python train.py --arch="convnext" --crop_scale_min=0.5 --isotropic=false --norm="rmsnorm" --patch_size=[4, 4] --depths=[3, 6, 3] --kernel_size=7 --init="xavier_uniform" --residual_init="zero_last" --lr=0.012 --momentum=0.95 --nesterov=false --batch_size=256 --warmup_steps=2360 --adamw_weight_decay_other_params=0.01
Rows from block 3, named by matrix and row number. Rows with one number belong to one neuron. Each number is 128 + 24 x the weight over the matrix's rms, rounded and kept within 0 to 255. All counts start at 0.
# fc1: MLP up (model.blocks.3.mlp.fc1.weight, 384x96), inputs 0-95
# fc2: MLP down (model.blocks.3.mlp.fc2.weight, 96x384, transposed), outputs 0-95
fc1.245 [145 121 137 111 136  92 159 135 145 145 171 120 132  81 134 158 127  91 118 161 121 118 139 118 125 116 168  96 154 139 154 155 111 133 147 158  97 150 123 104 130 201  97 148 128 128 120 135 121  81 159  90  95 146 111 144  97 145 116 133 145 118 128 136 167 100 160 139 130 137 160  92 145 146 144 156 145 125 114 113 129  82 135 137 131 158 154 175 119 126  84 149 125 133 115 141]
fc2.245 [142 139  89 136 125 148 153 104 144 118 140 148 124 110 117 131 130 148 129 174 100 118 157 146 166 138 142  88 144 137 135 144  98 145 140 112  94 111 164 109 150  97 169 109 115 149 118 118 121 146 107 148 110 136 136 187 110  99 150 120 143  85 105 126 115 127 135 115 127 131 156 109 119 115 101 143 139 124 156 136 123 105 110 177 108 121 115 120 157  99 129 130 114 113 120 141]
fc1.246 [117 136 112 118 106 134 128 113  97 153 124 114 142 132 135  79 120 149 162 129 106 174 147 103 136 112 136 139 122  86 142 119 122  76 157 119  98 140  99 103 158 123 135 116 162 125 195 136 123 157 156 134 143 128  95  90 124  95 114 144 135 150 136 126 138 125 130 137 136 143 148  94  91 115 103 162 116 147 114 187 126 145 132 146  84 110 160  99  83 116  94 125  89 137 153 128]
fc2.246 [166  70 126 153 153 125 101 140 117 117 159 126 135 150 140 158 120  87 163  62 165  76 112 107 135 142 135  99  96 146  85 120 101  82 133 145 122 133 128 133  87 106 109 147 157 136 124 135 156 138 132 101 127 198  55 105 119 168 113 144 157 120 151 116 145 111 138 104 100 156 137 155 149 150 128 137 133 138 114 133 137 133 120 104 124 151  99 142 113  99 115 129 118 140 145 162]
fc1.247 [129 154 123  92 138 133 115 141 121 206 127 139 159 144 145 117 145 134  89 102 135 164 107  82 126 140 107 153 162 121 147 131 140 131 145 116 167 145  95 211 129 137 112 136 127  88 105 106 129 141 116 127 115 146  99 125  98 152  99 145 132 145 111 127 146  69 145  90 161 147 179 135 169 129 139 157 143 123  78  84 153 132 102 158 102  87  80 125 135  92 134 122 137 109  92  92]
fc2.247 [182 130 116 120  97 124  87 153 123 172 150 136 127 158 131 130  96 128 113 152 116  69 118  96 107 108  93 147 120 144 110  98 123 146 112 142  99  89 132 152 137 134 150 127 142 173 130 118 188 117 102  98  97 132 125 110 157 174 150 113  99  74 129 113 194 147 120 107 138 174 118 128 109 149  86 134 156 136  66 119 116  97 129 112  82 118 124 110 126 153 179  96 177 167 131 180]
fc1.248 [173 200 109 100 164  93 146 127 144 165 112 139 106 126  66 166 148 137 141 133 151  92 108 164  97 145 134  94 134 114  93  94 113 132 125  90  66 133 105 138 137 100 127 110 171 121 144  99 154 117 105  69  86 129 129 155 201 138 120 106  64 157 137 162 156  68 100  83 115 138 140 167 108 138  85 162 118 114  67 129  57 146 120 163 124  65 115 106 103  69 162 134 129  88 234 190]
fc2.248 [108 129 154 148 118 130 162  93 166 155 184 136 133 122  82 141 141 153 114 108 147 119  35 134  92 171  72 119 144 129  93 118 153  63 109 137 156 160 114  78 126 198 127  76  30 112 130 133 192  86 129 142 141 134 137 139 143 137 101  97 130  77 184 111 103 104 179 112 128 135 151  80 133  78 124 106 169 115  95 161 130  64 161 137 122 130 146 159 134 149 143  97 115 136 163 154]
fc1.249 [137 165 158 162 105 140 136 148 137 180 120 138 117 127 117  82 118 130 124 130  77 125 142 114 100 120 117 115 116 122 147 108 118 107 147 101 150 154 145 105 111  93 150 143 119 152 118 109 140 138 102 144 135 153 138  93 150 106 124 122 161 110 137 191 110 173 146 140  91 124 131  94  83 139 136 136 143 104 155 119 136 105 136 141 144  75 158 145 167 135 137 157 124 165 134  86]
fc2.249 [ 76 152  91 138  74 145 123 150 123  95 108 140 100 150 111 116 118 157 116 153 173 146 147 157  80 144 135 143 165 123 126 131 141  93 119  91  85 118 147 119 183 164 114 112 106 192 120 105 148 145  87 195 123 151 101 113 137 136 115 108 132 148 161 154 164 118 134 112 150 142 108 154 130 154 114 141 129 108 164 133 102 167 137 115 127 168 154 159  72 153 109 149 171 127 125 126]
fc1.250 [ 86 114 119 118 137 136  98 129 151 119 171 109 135 127 163 112 106 119 124 116 107 162 131 133 120 116 115 101 114 134 143 149 134 123  97 105 108 133 113  85 165 123 118 115 154 173 176 156 146 131 147 141  96 129 155 149 117 133 133 144 105 130 155 136 151 128  99 137 156 140 112 109 110 130  96 142 109 187 113 120 124 168 176 152 127 127 158 114 110  91 103 115 109 145 105 114]
fc2.250 [109 137 108 134 108 121 106 121 147  93 141 127 120 142 134 210 113  87 135 104 138 125 173 121 117 166 155 137 127 138 130 127 134 142 142 127 129 123 106 138 126 134 128 146 186 141 120 129 123 131 129 158 120 116  99 102 158 135 152 148 122 118 141 121 117 124 115 115 151 120 129 124 137 176 159 162 150 154 148 146  96 121 115 151  83 166 129 125 137 112 173 146 124 149 146 140]
fc1.251 [ 92 147 162  60 137 112 119 105 140 129 122 120 133  66 170 111 112 136 124 159 145 132 133 138 119 133  91 146 100 149 115 171 157 126  94  84 107 145 108 114 107  74 112 124 103 123 132 147 154 179 152 132 154  96 109 131 146  99 116  81 152 117 136 161 167  89 144 108 158 142 184 141 127 102 125 140 122 151  95  98 124 157 167 171 124 120 169 122 119 183 146 110 105 126 169 114]
fc2.251 [160 127 169 104 150  94 153  99 146 135  54 113 124 115  73 140  71 118 123 105 154 119 138 142 109  96 133 131 125 157  89 114 134 124 125 136 108  97 114 148 137 153 129 113 131 126 141 112 115 140 121 152  88 102  96 129 104 126 138 136 115 132 161 157 171  67 180 153  77  96 162 129 195 111 140 128 118 165  96 137 103  98  93  66  76 124 109 155 144 150 130 136 131 125 107 164]
fc1.252 [123 202 131  68 120 172 137 163 135 111 131 132 148 125 106 101 101 130 110 159 106 140 138 127 125 109  94 164 122 114 118 157 229 117 128 155 121 123 178 150  92 122 115 201 125 135 124 159 111 165 133 148 141 136 125 152  96 128 130 123 118 132  93 137 148 104 150 125 124 168 114 132 173 116 107 119 109 124 102 115 119 105 140 110 125 112  72 149 124 107 118 143 183 122 151  71]
fc2.252 [122 151 166  99 155  95 134 113 137 140 133 164 123 172 133 133 122 115 124 108 106 142 112 114 144 106 136 161 117 136 128 105 140 124  72 131 117 120 110 186 121 126  96  98 101 115 137 120 104 150 129 160 105 154 117 124 128 126 132 164 114  99 144 145 117 171 138 111  99 129 101 134 125 185 136 126 141 126 112 132  69 116 125 153 114 127 171 121 161 101 100 156 105  63 171 133]
fc1.253 [119 104 130 136 144 109 129 142 150 141 135 132 111 115 127 120 145 149 124 121 151 140 118 103 113 178 116 168 159 162 135 134 149 134 113 148 125 162 157 170 133 133 109 158 132 154 166 128 171  87 117 150 101  95  78 120 138 127 116 142 131 130 137 134 168 110 117 105 127 177 106 112 117 147 123 120  93 111 130  51 122 135 157 151 132 150 121 130 124 146 173 118 120 133  93 143]
fc2.253 [130 122 150  98 116 160 167 158 132 172 149 132 138  98 121 128 131 141 122 115 163  99  78 211 125 107 119 109 103 154 129 122 107 153 156 134 148  80 110 155 132  82 138 142 165 153 158 102 121  87 129 138  97 156 159 118 116 143 125 173  93 158  88 144 131 124 159 134 120 161 126 125 134 153  94 183 122 129 128 102 122 136 114 103  93 105 128 144 187 154 124 161 136 171 126 140]
fc1.254 [130 116 149 107  92 105 114 155 123 164 156 100  99 113 115 139 181 125 140 104 120  97  96 100 134 153 178 141 123 105 107 104 141 194 146 162 154 126 133 116 151 164 129  90 167  83  93 106 165 135 155  83 112 121 132  85 132 158 114 117  64 149 151 135 122 140 172 146 156 160  74 150 112 149 140 110 110 140 134 168 103 153  94  73 158  88 140 138 146  53  70 150  95 125 106 101]
fc2.254 [165 110 189 140 157 146 143  71 111 158 169  95 137 171 143 137  82 145 164  71 118 145 166 112  73 152 111 103 122 151 141 118  82 137 111 165 144  98 111 137 125  80  83 142 121 161 141 123 140 135 152 135 148 149 121 151 105 112 122 119  96  98 130 140 131 131 100 162 115 128 134 160 141  81 104 126 155 138 112 119  45 170 116 107 155 100 130 109 141  98  73  73 113 121  69 181]
fc1.255 [138 155 143  97 130 153 140 163  84 138 144 122 140 160 116 137 112 156 138 137 145 131 104 131 127  89 185 127 165 155 137 137 164  98 149  81 164 130 147 113 151 173 145  72  89 120 116 139  96 118 140  92 170 151 148 120  99 154 125 119 157  96 122 141  96 100  96  76 150 119 125  93  95 104 137 122  97 146 122 175 131 155 117 142 166  88 129 160 112 124 139 109 165 127 140 160]
fc2.255 [ 74 158 109 110  88  97 136 165 155 172 176 133 143 155 129 112  59 112 112 192 124 105 139 139  98 108 124  96 132 150 109 147 109 104  77 107 127 144 104 102 143 170 126 104 129 151 132 102  89  92 157 178 124 106 103 160 137 135 113 122 122 152 147  84 199 124  97 144  97  86 124 114 118 107 137 173 118  96 172 162 106 121 128 125 138 142 147 152 150 140 150 160 128 120 100 157]
fc1.256 [159 112 134 101 148 142 122 138 162 109 167 123 144 143 114 132 134 146 137 114 125 135 141 152  85 131 114 121  98 163 169 133  90 145 130 106  99 102 130 136 154 130 130 128 157 105 104 102 118 113 125 131 145 164 110 133 100 167 137 113 157  87  97 142 116 146 156 130 129 116 134 130  91  85 137 176 125 103  91 145 133 115  95 101 117 108 142 124 138  98 122 142 123 101 129 130]
fc2.256 [126 146  88 109  89 135 150 152 144 134 125 151 149 148 130 153 142  95 135 121 157 124 143 147 137 143 160 135 122 118 122  99 126 158 124  83 102 118 157 134 160 164 154 166 131  96 130 123 133 113 158 125 178 129 155 100 118 143 108 126 160 116 124 114 164 116 110 156 111 116 114 135  96  96 141 152 130 122 117 130 117 150 121 118  97  99 142 118 103 103 153 108 129 129 167 140]
fc1.257 [141 142 110 151 144 121 136 140 149 142 149 130 154 115 129 128 145 133 140 111 135 177 148  68  92 105  71 112 132  98 182 134 143 128 110 140  87 165 117 130 176 104 147 161 126 150 165  85 146 139  91 112 135 149 163 180 139 151  91 154 112 123 135 135 155  56 116 129 123 136 138  90  98 102 133  99 122  85 113 129 161 115 135 184 102 158 155 122 144 139 109 140 164 161 127 129]
fc2.257 [118 156  90 128 142 125 125 142 104 138  72 141  90 129 155 144 140 153 185 133 130 105 110 146 123 139 145  99 161 140 136 122 134 130 104 117 144  91  97 127  96 106 116 110 130 139 171 141 153 158 133 128 140 103  97 128 112 161  73 140 138 120  94 153 144 158 110 123  96 144  84 132  95 168 124 118 134 128  96 102 166 108 119 184 131 164 110 116 129 109 142 112  87 106 133 144]
fc1.258 [113 113 124 156 160 114 150 120 137 166 144 140 148 139 165 169 119 153 152 141 144 127 113 161  73 105 106 121 114 123 166 156  96 121 134 100 129 158 138 102 135 132 118 119 128  97 179 134  94 136 170 130 158  78  93 157  83 173 119 115 131 135 180 195  90 127 107  94  71 110 137 172 158 121 164 170 112 132 131 104 107 113 147  83  87 151 117 150 119 156 125  97 167 141  98 116]
fc2.258 [124 130 130 152 135 166 126  79 127 153 167  93  95  91  88  90 138  93 115 119 161 130 149 112 149  58  83 108 130  98 173 135 119 120 166  88 139 128 100 128 103 144 164 146 160 151 108 128 147 162 180 126 129 128 128 141  98  57 153 101 135 154 179 104 100  84 112 118 139 132 143 127  66 126 133 121 141 136 106 187 100 158  71 133 112 160 119  89 180 124 128 120 103 163 134 202]
fc1.259 [123 131 138 119 152 124 151  97 106 146 133 136 136 104 110 112 133 114 133 144 133 137 135 120 133 120 131 124 120 134 132 140 129 144 138 122 111 134 127 114 123 125 133 108 107 124 130  96 135 126 128 129 132 130 123 111 123 145 139 124 158  98 130 133 124 135 139 116 115 125 113 105 129 110 102 130 140 121 121 138 134  99 130 106 117 144 132 124 123 113 129 125 111 118 139 116]
fc2.259 [148 114 103 120 143 138 123 133 109 113 122 116 131 123 119 127 118 111 124 120 114 127 123 130 137 137 140 145 123 114 119 146 136 141 133 111 123 134 121 132 130 135 145 123 107  91 140 135 110 123 134 116 124 121 115 127 115 142 110 124 130 114 146 130 151 125 120 163 105 129 113 138 160 143 111 133 107 130 134 118 104 138 129 150 150 124 124 108 151 121 124 119 148 136 150 121]
fc1.260 [148 144 120 112 123 144 158 113 152 166 124 117 129 121 160 120 109 140  56 125 141 140 133 122 117 132 165 112 138 115 154 121 151 127 148  89 144 134  91 183  83 136 123 132 124 120 150 113 123 147 105 116 126 128  99 134 143 132  93 140 119 131 124 134 131  80 117 115 131 104 143 120 134 125 134 129 110 118  99 126 135 112 113 122 154  91 103 140 119 139 137 152 141  78  95 138]
fc2.260 [123 104 127 134 126 130 134 107 121 152 168 138 129 138 140 150 132 111 113 104 113 125 103 114 121 118  70 144 131 141 128 120  94 108 112 108 108 127 139 130 127 107 155 143 109 130 108 114 128  93  98 181 116 118 119 120 148 125 129 119  95 126 104 104 168 145 124 136 141 134 110 128 139 110 111 146 141 112 113 129 140 108 124 108 131  99 127 128 128 112 165 134 146 133 129 141]
fc1.261 [129  67 166 176 166 163 117 171  75 174 149 158  97 155 137 131 175 181 207 130 132  45 145  98 104 132  99  90 142 118 132 118 151 126  85  72 171 111 123 113 119 156 181 167 130 124 102 164 143 106 104 136  95  81 149  85 182 136 117 136 122 157 175 108 123 129 108 131 154 181 156 155 109 128  85 149 142 184 120 148  94 125 132 141 168 145 110 112 133  99 101  91 139 124 130 118]
fc2.261 [137  56 205  70  91 170  68 134 100 167 113 106 181 135 115  76 129 144 103 146  90 160 177 125 141 154  77 155 143  97 148  76 141 141 141 133 144  85 120 103  82  94 120 102 144 157 157 112 142 137 115 155 113  85 190  89 122 123 158 138 155 108 176 144 145 146 176 184 119  99  99 149 107 145 109 109 172 134  81  94  98  59  99 133 118 108 119 120 135 116 111 129 137 129 154 154]
fc1.262 [105  79 129 124 158 103  78  98 119 164 164  81 113 143 137 103  69 164 132 160 133  89 151 132 116 125 139 147 154 191 132 143 169 126 138 166 167 113 143 112 134  85 165 174  93  85 128 153 136 165 149 124 100 162 163 170 153 158 159 100 148 112 120 119  69  69 108 136 154  95  90 113 140 177 140 141 117 143 125 131  74 131 119 106 138 108 113 117 108 135 105 122 116 165  84  84]
fc2.262 [134 123 161 124  63 184 148 113  95 108 145 155 160  83  93  85 171  40  91 177 157 103  91 145 137 150 116 131 132 140 125 147 121 133 125 107 154 165 131  93 136 106 139 103  82 133 156 124 133  98 124 109 138 160 156 168 121 152 179 133 176 109 157  88  90 104 165 140 120 140 100 146 121  72 142 104 118 134 133 152 123 107 122 108 143 143 137 176 141  99  98 141 100 108 140 121]
fc1.263 [128 138 132 126 131 118 136 123 130 137 129 131 120 119 126 120 129 137 128 118 138 123 118 137 116 124 124 135 139 148 139 130 136 112 130 119 130 133 112 122 132 138 124 134 116 135 108 122 126 115 126 136 131 118 142 130 130 123 135 129 125 125 125 142 123 125 127 127 128 126 121 126 128 138 130 126 125 146 124 137 134 126 126 119 115 126 127 131 134 121 111 135 115 131 126 136]
fc2.263 [133 127  75 142 127 132 127 133 127 127 118 124 141 122 145 111 129 117 130 135 130 138 125 127 140 133 126 141 120 126 124 140 130 135 132 112 110 138 128 130 127 144 119 127 129 115 119 128 123 126 133 142 120 136 127 132 139 138 135 132 123 118 127 129 125 126 109 134 122 124 136 126 131 122 131 124 105 121 129 128 139 131 133 129 116 139 130 118 135 136 130 127 129 135 124 133]
fc1.264 [103 153 113 111 115 144 144  94 146 134 103 140 141 102 137 121 122 142 131 169 134 140 161 116 125 117 132  97 142 131 132 121 117  89 198 137 112 141 113 145 124 149 112 154 121 160 133 130  96 110  93 146 150 149 120 106 113 100 123 159 152 154 136 151 108 149  93 110 106 129 124 157 121 128 194 111 123 157 136 142 125 133 136 114 118 137 106 119  95  88 123 175 149 137 147 135]
fc2.264 [ 69 112 107 123 132 137 127 121 141 104 136 134 146 113 141 129 126 135 120  81 131 142 135 159 124 139 121 122 147 138 139 117 104 101 116  96  97 128 105 112 131 108 133 110 119 128  99 124  87 137 124 107 142 131 126 137  99 116 122 133 135 161 170 115 144 133 159 113 116 155 122 120 168 163 123 113 153 118 129 109 103 144 116 117 106 143 125  69 126 158 117 107 132 104  89 105]
fc1.265 [106 138 127 147  84  94 154 153 106 133 137 111 165 108 165 164 128 116 165 133 117 115 143 147 151 130 157 152 150  81 131 104 113 135 143 139 141 145 140 112 125 107 102 125 133 141 155 128 118 130  89 122 143 162 114 141 122 153 154 117 110 113 102 118 113 148 116 133 112 152 129 146 135 117  92 138  91 125 101 127 164 132 130 107 113 142 142 114 173 146 111 128 142 152 152 148]
fc2.265 [122 143 152 163 143 143 143 127 131 134 115 139 161 119 129 116 134 120 116 144 147 146 157 117 174 145 140 108 137 159 150 117 154 155 101 110 124 143 112 157 125 116 114 169  90 145 100 147 114 129 151 147 106 100 132  91 138 105 113 115  96  73 100 119 130 124 174 136 145  72 115 115 119 111 140 142 160 144 128 160 119 149 102  76  92 117 176 151 122 132 137 124 153 152 150 116]
fc1.266 [116 173 136 126  99 104  73  76 104 135 158 133 142  96 144 123 124  89 118 138 192 145 177 147 174  77 144 144 142 143 135 110  94 130 149 171 119 148 175 114 174 158 112 148 143 125 144 126 164 101 160 117 107 126 128 132  89 114 116 121 138 158 154  75 120 133 185 105  98 118 136 135 106  95 102 158 101 109 122 111 111 114 130 122 164 127  84 132 157 119 118  80 197 106 111 117]
fc2.266 [101 139 132 123 182  73 158 104  60  87 166  97 137 107 104  63 156 111  88 168 123 102 136 120 138 141  87 135 161  99  84  65 123 152 130 125 176 128 103 150  71 174  70 196 108 150 165 115  86 107  96 113 144  84 136 107 116 140 100  78 116 103 149 135 122 176 141  90 113 101  79 140 114 129 102 167 137 102 107 138 154 102 104 123 134 165  99 128 125  79 124 126 106 144 112  75]
fc1.267 [ 94 117 146 152 128 127 150 158 130 136 182 138 140  79 114 142 141 161 111 117 138 128 119  81  95 138  99 148 128 147 155  85 151 152 147 128 107 136 130 158 111 101 148 136 172 123 129 130  97 144  88  85 184 127  94  92  76 148 141 100 117 102 172 103 176 128 165 178 161 131 138 104 100 128 175 143 131 136 133 201 143 129 123 123  97  89 136 128 137 112 178 128 175 146 146 162]
fc2.267 [102 120  97  99 126  96  80 110 144 147 132 120  98 147  90 115 155 111 138 155  98 133 174 131 126  71 128 116  80 106 168 132 150 128 147 164 100 121 157  99 149 121 158 164 154 109 144 132 114 155 153 110 153 163 107 150 147 139 133 173 173 109 114 159 113 151 125 125 146 145 139 158 111 165 148 139 150 151 110 155 126 191 144 110 104 103 155 144 126  89 112 123 100  92 126 109]
fc1.268 [ 82 140 109 163 134 149 128 125 119 148 123 133 111 146 128 107 142 148 147 136 163 107 123  95 112 114 125 168  87 148 127 105 155 104 132 135 118 133 151 178 117 149 108 147 122 136 103 145 111 111 126 131 144 158 124 144  92  91 156 131 150  90 131 107 170 133 167 162 128 175 154 104 105 142 157 149 112 121 115 104 153 112 140 105 111 132 162 150 115 145 171 135 114 124 196  95]
fc2.268 [124 122 131 114 102 112 136 163 160 132 121 132 126 124  94 138 147 131 155 141 129 122  76 133 120 119 126 147 114 142 179 117 112 108 184 141 132 122 134 166 129 136 133 126 116 144 101 146  81 147 126 120 126 116 109 120 154 133 110 111 141 132 132 137  88  94 102 168 132 137 141 132 120 130 130 125 121 128 148 139 102 114  95 104  94 136 116 126 113 118 115 129 143 130  82 128]
fc1.269 [ 95 109 127  79 118 116  88 167 100 140 104 118 124  68 169 154 143 156 150 137 129 124 143 125 115 135 192 149  96 109 119 111 138 128 135 148 127 142 130 148 126 134 113 154 111 182  93 159 172 129 151  42 153 138 130 106  69 163 118 120 142 115 107 142 159  95 138 122 134 126 113 121 128 122 126 123  76 173 144 103  93 118 101 148 151 181 137  98  87 125 112 116  94  96 119  85]
fc2.269 [109 128 102 125  76 148 136 121 120 114 149 142 133 130 143 127 143  92 101 139 135  93 140 116 144 163 119  87 106 113 136  89 131 132 109 131 190 143 109 127 118 183 116 138 100 127 138 116 111 166 102 170 105  96  94 139 143 147 101 109 146 151  92 121 133 104 158 116 129  90  84 129 167 108 139 153 145  94 141  79 102  99 159 115 182 101 127 103 103 133 130 121 119 150 150 172]
fc1.270 [ 81 126 151 133 104 164 103 149  92 162 126 131 129  66 140  99 105 140 138 117 148 100 181 136 111 115 178 107  66 167 109  95 110  81 122 133  69  97 129 143 128  75 149  49 142 125 176 143 127 154 143 156 141  88  74 128 121  75 151 175 103 126 137 143  79 116 152 103 105 162 146 132 143  87 172 121 120 136  89 155  97 127 146  97 141 117 151 175 147  98 132 110 152  99 169 126]
fc2.270 [151  82 191 126 109 124 116 152 160 136 156 163  98 107 141 109 164  93 132 101 153 159 130 116 171  85  67 139 142 144 163 111 197 172 155 166 157 133 146 138  84  91 101 159  97 125 159 124 150 159  90 114 157 171 106 127  64 160  60 153 116 141 124 137 120 130 142 160 114 133 123  88 110 151 102 131 124 111 113  89 140 185 155 117  97 113 126  67 115  79 117 108  67 136  71 178]
fc1.271 [139 122 141  95 143 127  91 115 159 103 131 139 113 136 117  94 124 152 142 132 131 126 107 111  85  91 150 150 184 127  81 152 124 119 108 160 130 128 165 142 102 115 104 131  78 152 133 117  88  97 155 116 152 127 143 102 113 116 146 120 140 125 156 139 163 143 134 140 151 133 178 113 154 146 128 122 120 143  74 135 133 144 112 128  94  99 110 127 131 142 144 124  99 113 152 133]
fc2.271 [143 138 121  78 114 100 135 167 143 123 122 151 133 166 165 124  94 109 128 141 137 118 137 145 127 111 147 128 179 129 157 142 103 124 181 181 151 107 103 148 142 129 126 132 132 123 106 127 130 148 127 132 142 118 152 144 132 123 134 131 132 144 147 130 136 139 112 160 160 186 137  99 114 150 137 134 143 102 132  86 151 144 134 108 115  99 171 119  89 148 136 136 119 164 107 124]
fc1.272 [119 119 129 145 110 141 126 120 134 147 134 134 127 116 126 105 128 129 121 126 138 119 102 129 116  97 128 112 119 110 113 112 132 148 114 133 143 134 150 132 145 126 101 139 100 130 151  75 121 118 130 124 120 127 128 132 127 122 139 140 114 140 121 133 139 134 122 140 128 145 149 131 134 119 125 122 139 177 123 154 131 136 126 119 124 144 102 112 113 134 135 149 139 120 131 149]
fc2.272 [133 134  93 144 120 112 128 118 111 116 131 127 125 121 120 145 138 146 123 138 124 131 141 122 135 120 138 153 134 109 148 129 110 111 132 120 149 152 137 115 120 131 111 112 134 111 116 141 141 111 125 122 134 116 127 122 138 129 144 135 134 122 129 128 132 126 138 128 153 138 124 128 113 159 108 129 109 126 120 121 143 107 142 113 143 124 144 124 138 104 131 112 135 125 116 119]
fc1.273 [123 133 124  90 119  90 150 129 111 100 148 113 169 136 115 130  94 133 107 150 117 149 121 147 132 138 149 153 100 115 144 126 180 116 140 142 140 119 138 156  80 184 127 132 106 171 142 107 122 112 101 147 153 113  84 140  96 125  68 117 116 143 135 133 183 122 109 108 130  83 162 170 120 120 188 154 131 112  88 120 122 140 113 124 128 111 127 148 135 146  98 109 138 132  87 131]
fc2.273 [130 164 132 116 142 118 121 121 132 150 158 111 138 135 170 105 119 106 136  84 116 144 120 158 108 130 113 135 112 151 121 137 111 115 137 150 112 149 110 128  96  73 124 136 109 104 104 118 133 134 118 104  97 110 146 135  98 141 146 122 127 127 106 148 117 160 141 129 143 129 146 104 139 157 102 178 105  97 123 142 136  99 150 110 154 128 143 118 159 114 130 151 164 130 122 103]
fc1.274 [131 116 134 116 106 154 164  86 155 170 121 190 121 105 138 122 119  93 122 158 150 106 101 143  62 136 106 149 140 101  76 101  75 140 149 150  95 148 161 140 131 150 123 125 119  96 118 113 151 129 112 128  83 113  62 116 109 149  99 119  93 115 149  96 155 119  96 162  95 107 117 170 137 143 155 156 159 138 121 135 137 146 118 124 153  99 166 101 134  98 161 103  91 143  57 106]
fc2.274 [168 108 116  80 118 112 126 122 142 169 132 126 126 129 154 133 136 146 148 156 116 157 131 149 127 135  34 123 163 113 126 146  97 137 109 135 110 156 142  81 134 147 129 137 151 170 105 152  98 124 108  93  91 109 132 136 111  55 130 123 123 102 114  41 123 167 144 112 152 112  88 125  87 107  94 143 106 149 114 102 128 143 119 117 126  82 124 151 164 101 134 137  86 104 134  91]
fc1.275 [104 142 200  97 134  97 136 160 139 160 110 120 150 130 150 143  88 111  97 102 147 166  92 127 169 117 138 149 149 111 139 156 147 136 120 114 140 134 143 137 110 127 134 138 153 120 131 124 145 119  82 148 133  92 158 179  92 118 134 132 132 130 165 153  89 116 102 119 113 132 128  90 140 112 108 140 130 111  91 131 139 135 129 111 136 128 114 111 136 127 127 133 142 128 116 127]
fc2.275 [114 153 155 126 135 107 110 111 126 145 139 146 129 132 135 122 140 150 142 129 132  70 143 112 128 151  97 110 151  73 114 113  70 115 142 107 102  96 144 133 109  74 103 127  99 135 151 146  84 147 155 143 150 126 117 121  97 123 133  89 171 122 105 133 156  90 105 160 116 143 160 138 157 124 126 186 134 109 116 120 117 136 142 102 108 138 143 138  98 115 127 110 172 126 182 113]
fc1.276 [139 122 127 123 122 109 141 132 131 125 139 123 146 129 152 129 143 144 149 136 147 124 133 122 134 129 103 145 132 153 138 125 147  97 134 114 136 115 106 124 117 121 112 145 128 137 125 122 126 120 130 134 140 130 138 136 154 120 127 130  89 129 117 149 140 113 116 133 132 138 126 127 132 148 121 137 121 129 122 129 126 124 129 126  99 128 125 131 115 114 113 126 141 123 117 151]
fc2.276 [132 134  73 138 133 127 134 133 136 111 106 130 135 125 146 111 120 116 135 132 144 134 109 137 113 130 126 146 138 128 120 132 148 150 132 142 120 154 125 119 148 138 110 111 117 123 122 146 137 120 132 149 111 129 134 115 149 117 141 107 148 118 126 149 137 133 135 136 150 113 129 109 131 137 115 121 110 133 142 140 130 120 139 120  96 148 146 122 138 131 129 150 141 111 148 127]
fc1.277 [ 95 121 153 136 202 138 100 107 156 109 123 160 116 113 121 117 119 157 100 168 129 138 158 144  53 130 131 122  97 171 105  73 128 131 131 145 118 131  86 148 156 123  62 140  93 118 152 148 116  93 156 109 130 128 108 131 153 139  77 131 133 101 138 115  99 108 125  68 105 118 134 111 103  73  86 187 111 115  98 142 130 131 140 128 133 126  82 144 150  90 153 111 115 121 181 148]
fc2.277 [110 155 106  95 118 113 149 142 123 143 131 116 143 172  97 153 179 107  92 137 137 149 113 122 106 130  97 148 150 164 145 122 107  79 141  89 113 124  95 164  98 130 147 133  88 139 159 137 134 119 144  68 113 117 169 157 111 154 145 110 118  96 105 157 128 109  96 127 141 124  91  78 154 178 148  59 159 116  67 122 191 116  91 124 149 109  98 117 156 170 135 125 133 122 122 135]
fc1.278 [ 93 133 198 110 148 163 103 127 184 115 143 132 175 126 170 179  86  70  69 129 119 120 163 136 165 112 137 127 119 144  97 144 135 150 139 164 112  68 102 123  90 161 128 148 120 174 161 159 143 103 100 142 107 150 102 143 133 149 140 137 104 124 101 132 118 127 113 182 114 124 149  93 132  93 126 111 129 121 106 176  91 114 120 148 133 110 152 136 109 172  87  95 135 148  99 139]
fc2.278 [ 81 123 123 103 155 150 152 122 173 176 169  87 147  94 124  78 146 130 120  89 129 126 139 126 125 130 147 106 168  78 161 152  96 120 163 164 122  67 140 155 112  98  92  99  79 176 111 139 142  78 133  93 133 180  82 103 131 119  98 104 147 138 149 139 118 106 142 123 118 163 163 116 129 139 109 170 140 112  91 146  98 167 169 122 116 127 128 133 121 145 115 165  96 157 166 117]
fc1.279 [109 158 155 154 139 149 119 153 121 143 129 140 125 105 134 117 139 133 154 130 156 128 151 128 134 126 111 142 118 151 150 144 121 139 142 120 129 121 135 135 144 146 126 124 111 115 146 118 148 123 137 112 154 110  75  91 116 176 107 140 162 111 135 139  88 103 123 128 142 127  94 116  96 120 112 125 128 107 138 140 140 113 127 107 131 158 116 124 132 132 124 131 106 125 149 123]
fc2.279 [105 141 116 124 119 135 143 131 117 120 123 123  94 123 104 119 137  97 138 114 157 170 100 127 126 145 115 159 119 123 132 163 119 119 135 142 118 158 112 132 127 135 136 162 100  85 129 149  90 117 121 124 153 133 111 141 142 141 121 104 104 136 127 128 142 160 170 130 104 143 125 139 151 115 112 130  84 129 172 152 141 130 128 145 117 123 143 111 140 125 119 130 135 138 152 145]
fc1.280 [119 108 169 148 122 116 124 142 110 120 145 144 144 121 115 139 143 129 147 165 112  97 129 106 165 128 124  73 148 152 144 106 119 126 140 103 135 126 176 119 151 185 147 123 133 121 147 143 126 108 104 109  61 154 111 142 124 124 136 131 103 128 149 122 132 160 172 109 133 172  92 114  90 128  92 168 150 120 126 128 182 126 110 174 146 101 113 147 122  82 129  88 133 128  94 128]
fc2.280 [130 136 112  97 138 116  91 120 137  81 147 156 149 182 126 103 135 122 121 144 120 138 112 109 108 146 111 110  78 130 116 129 104 136 185 131 145 150 114 105 108 117 128 141 110 145 147 137 127 133 147 109 154 159 116 114 102 144 129 107  98 103 102 133 158 135 107 166 110 119 140 132 106  86 121 127  93 144 154  79 108 136 116 146 137 157  92  88 137 122 112 124 131 128 117 103]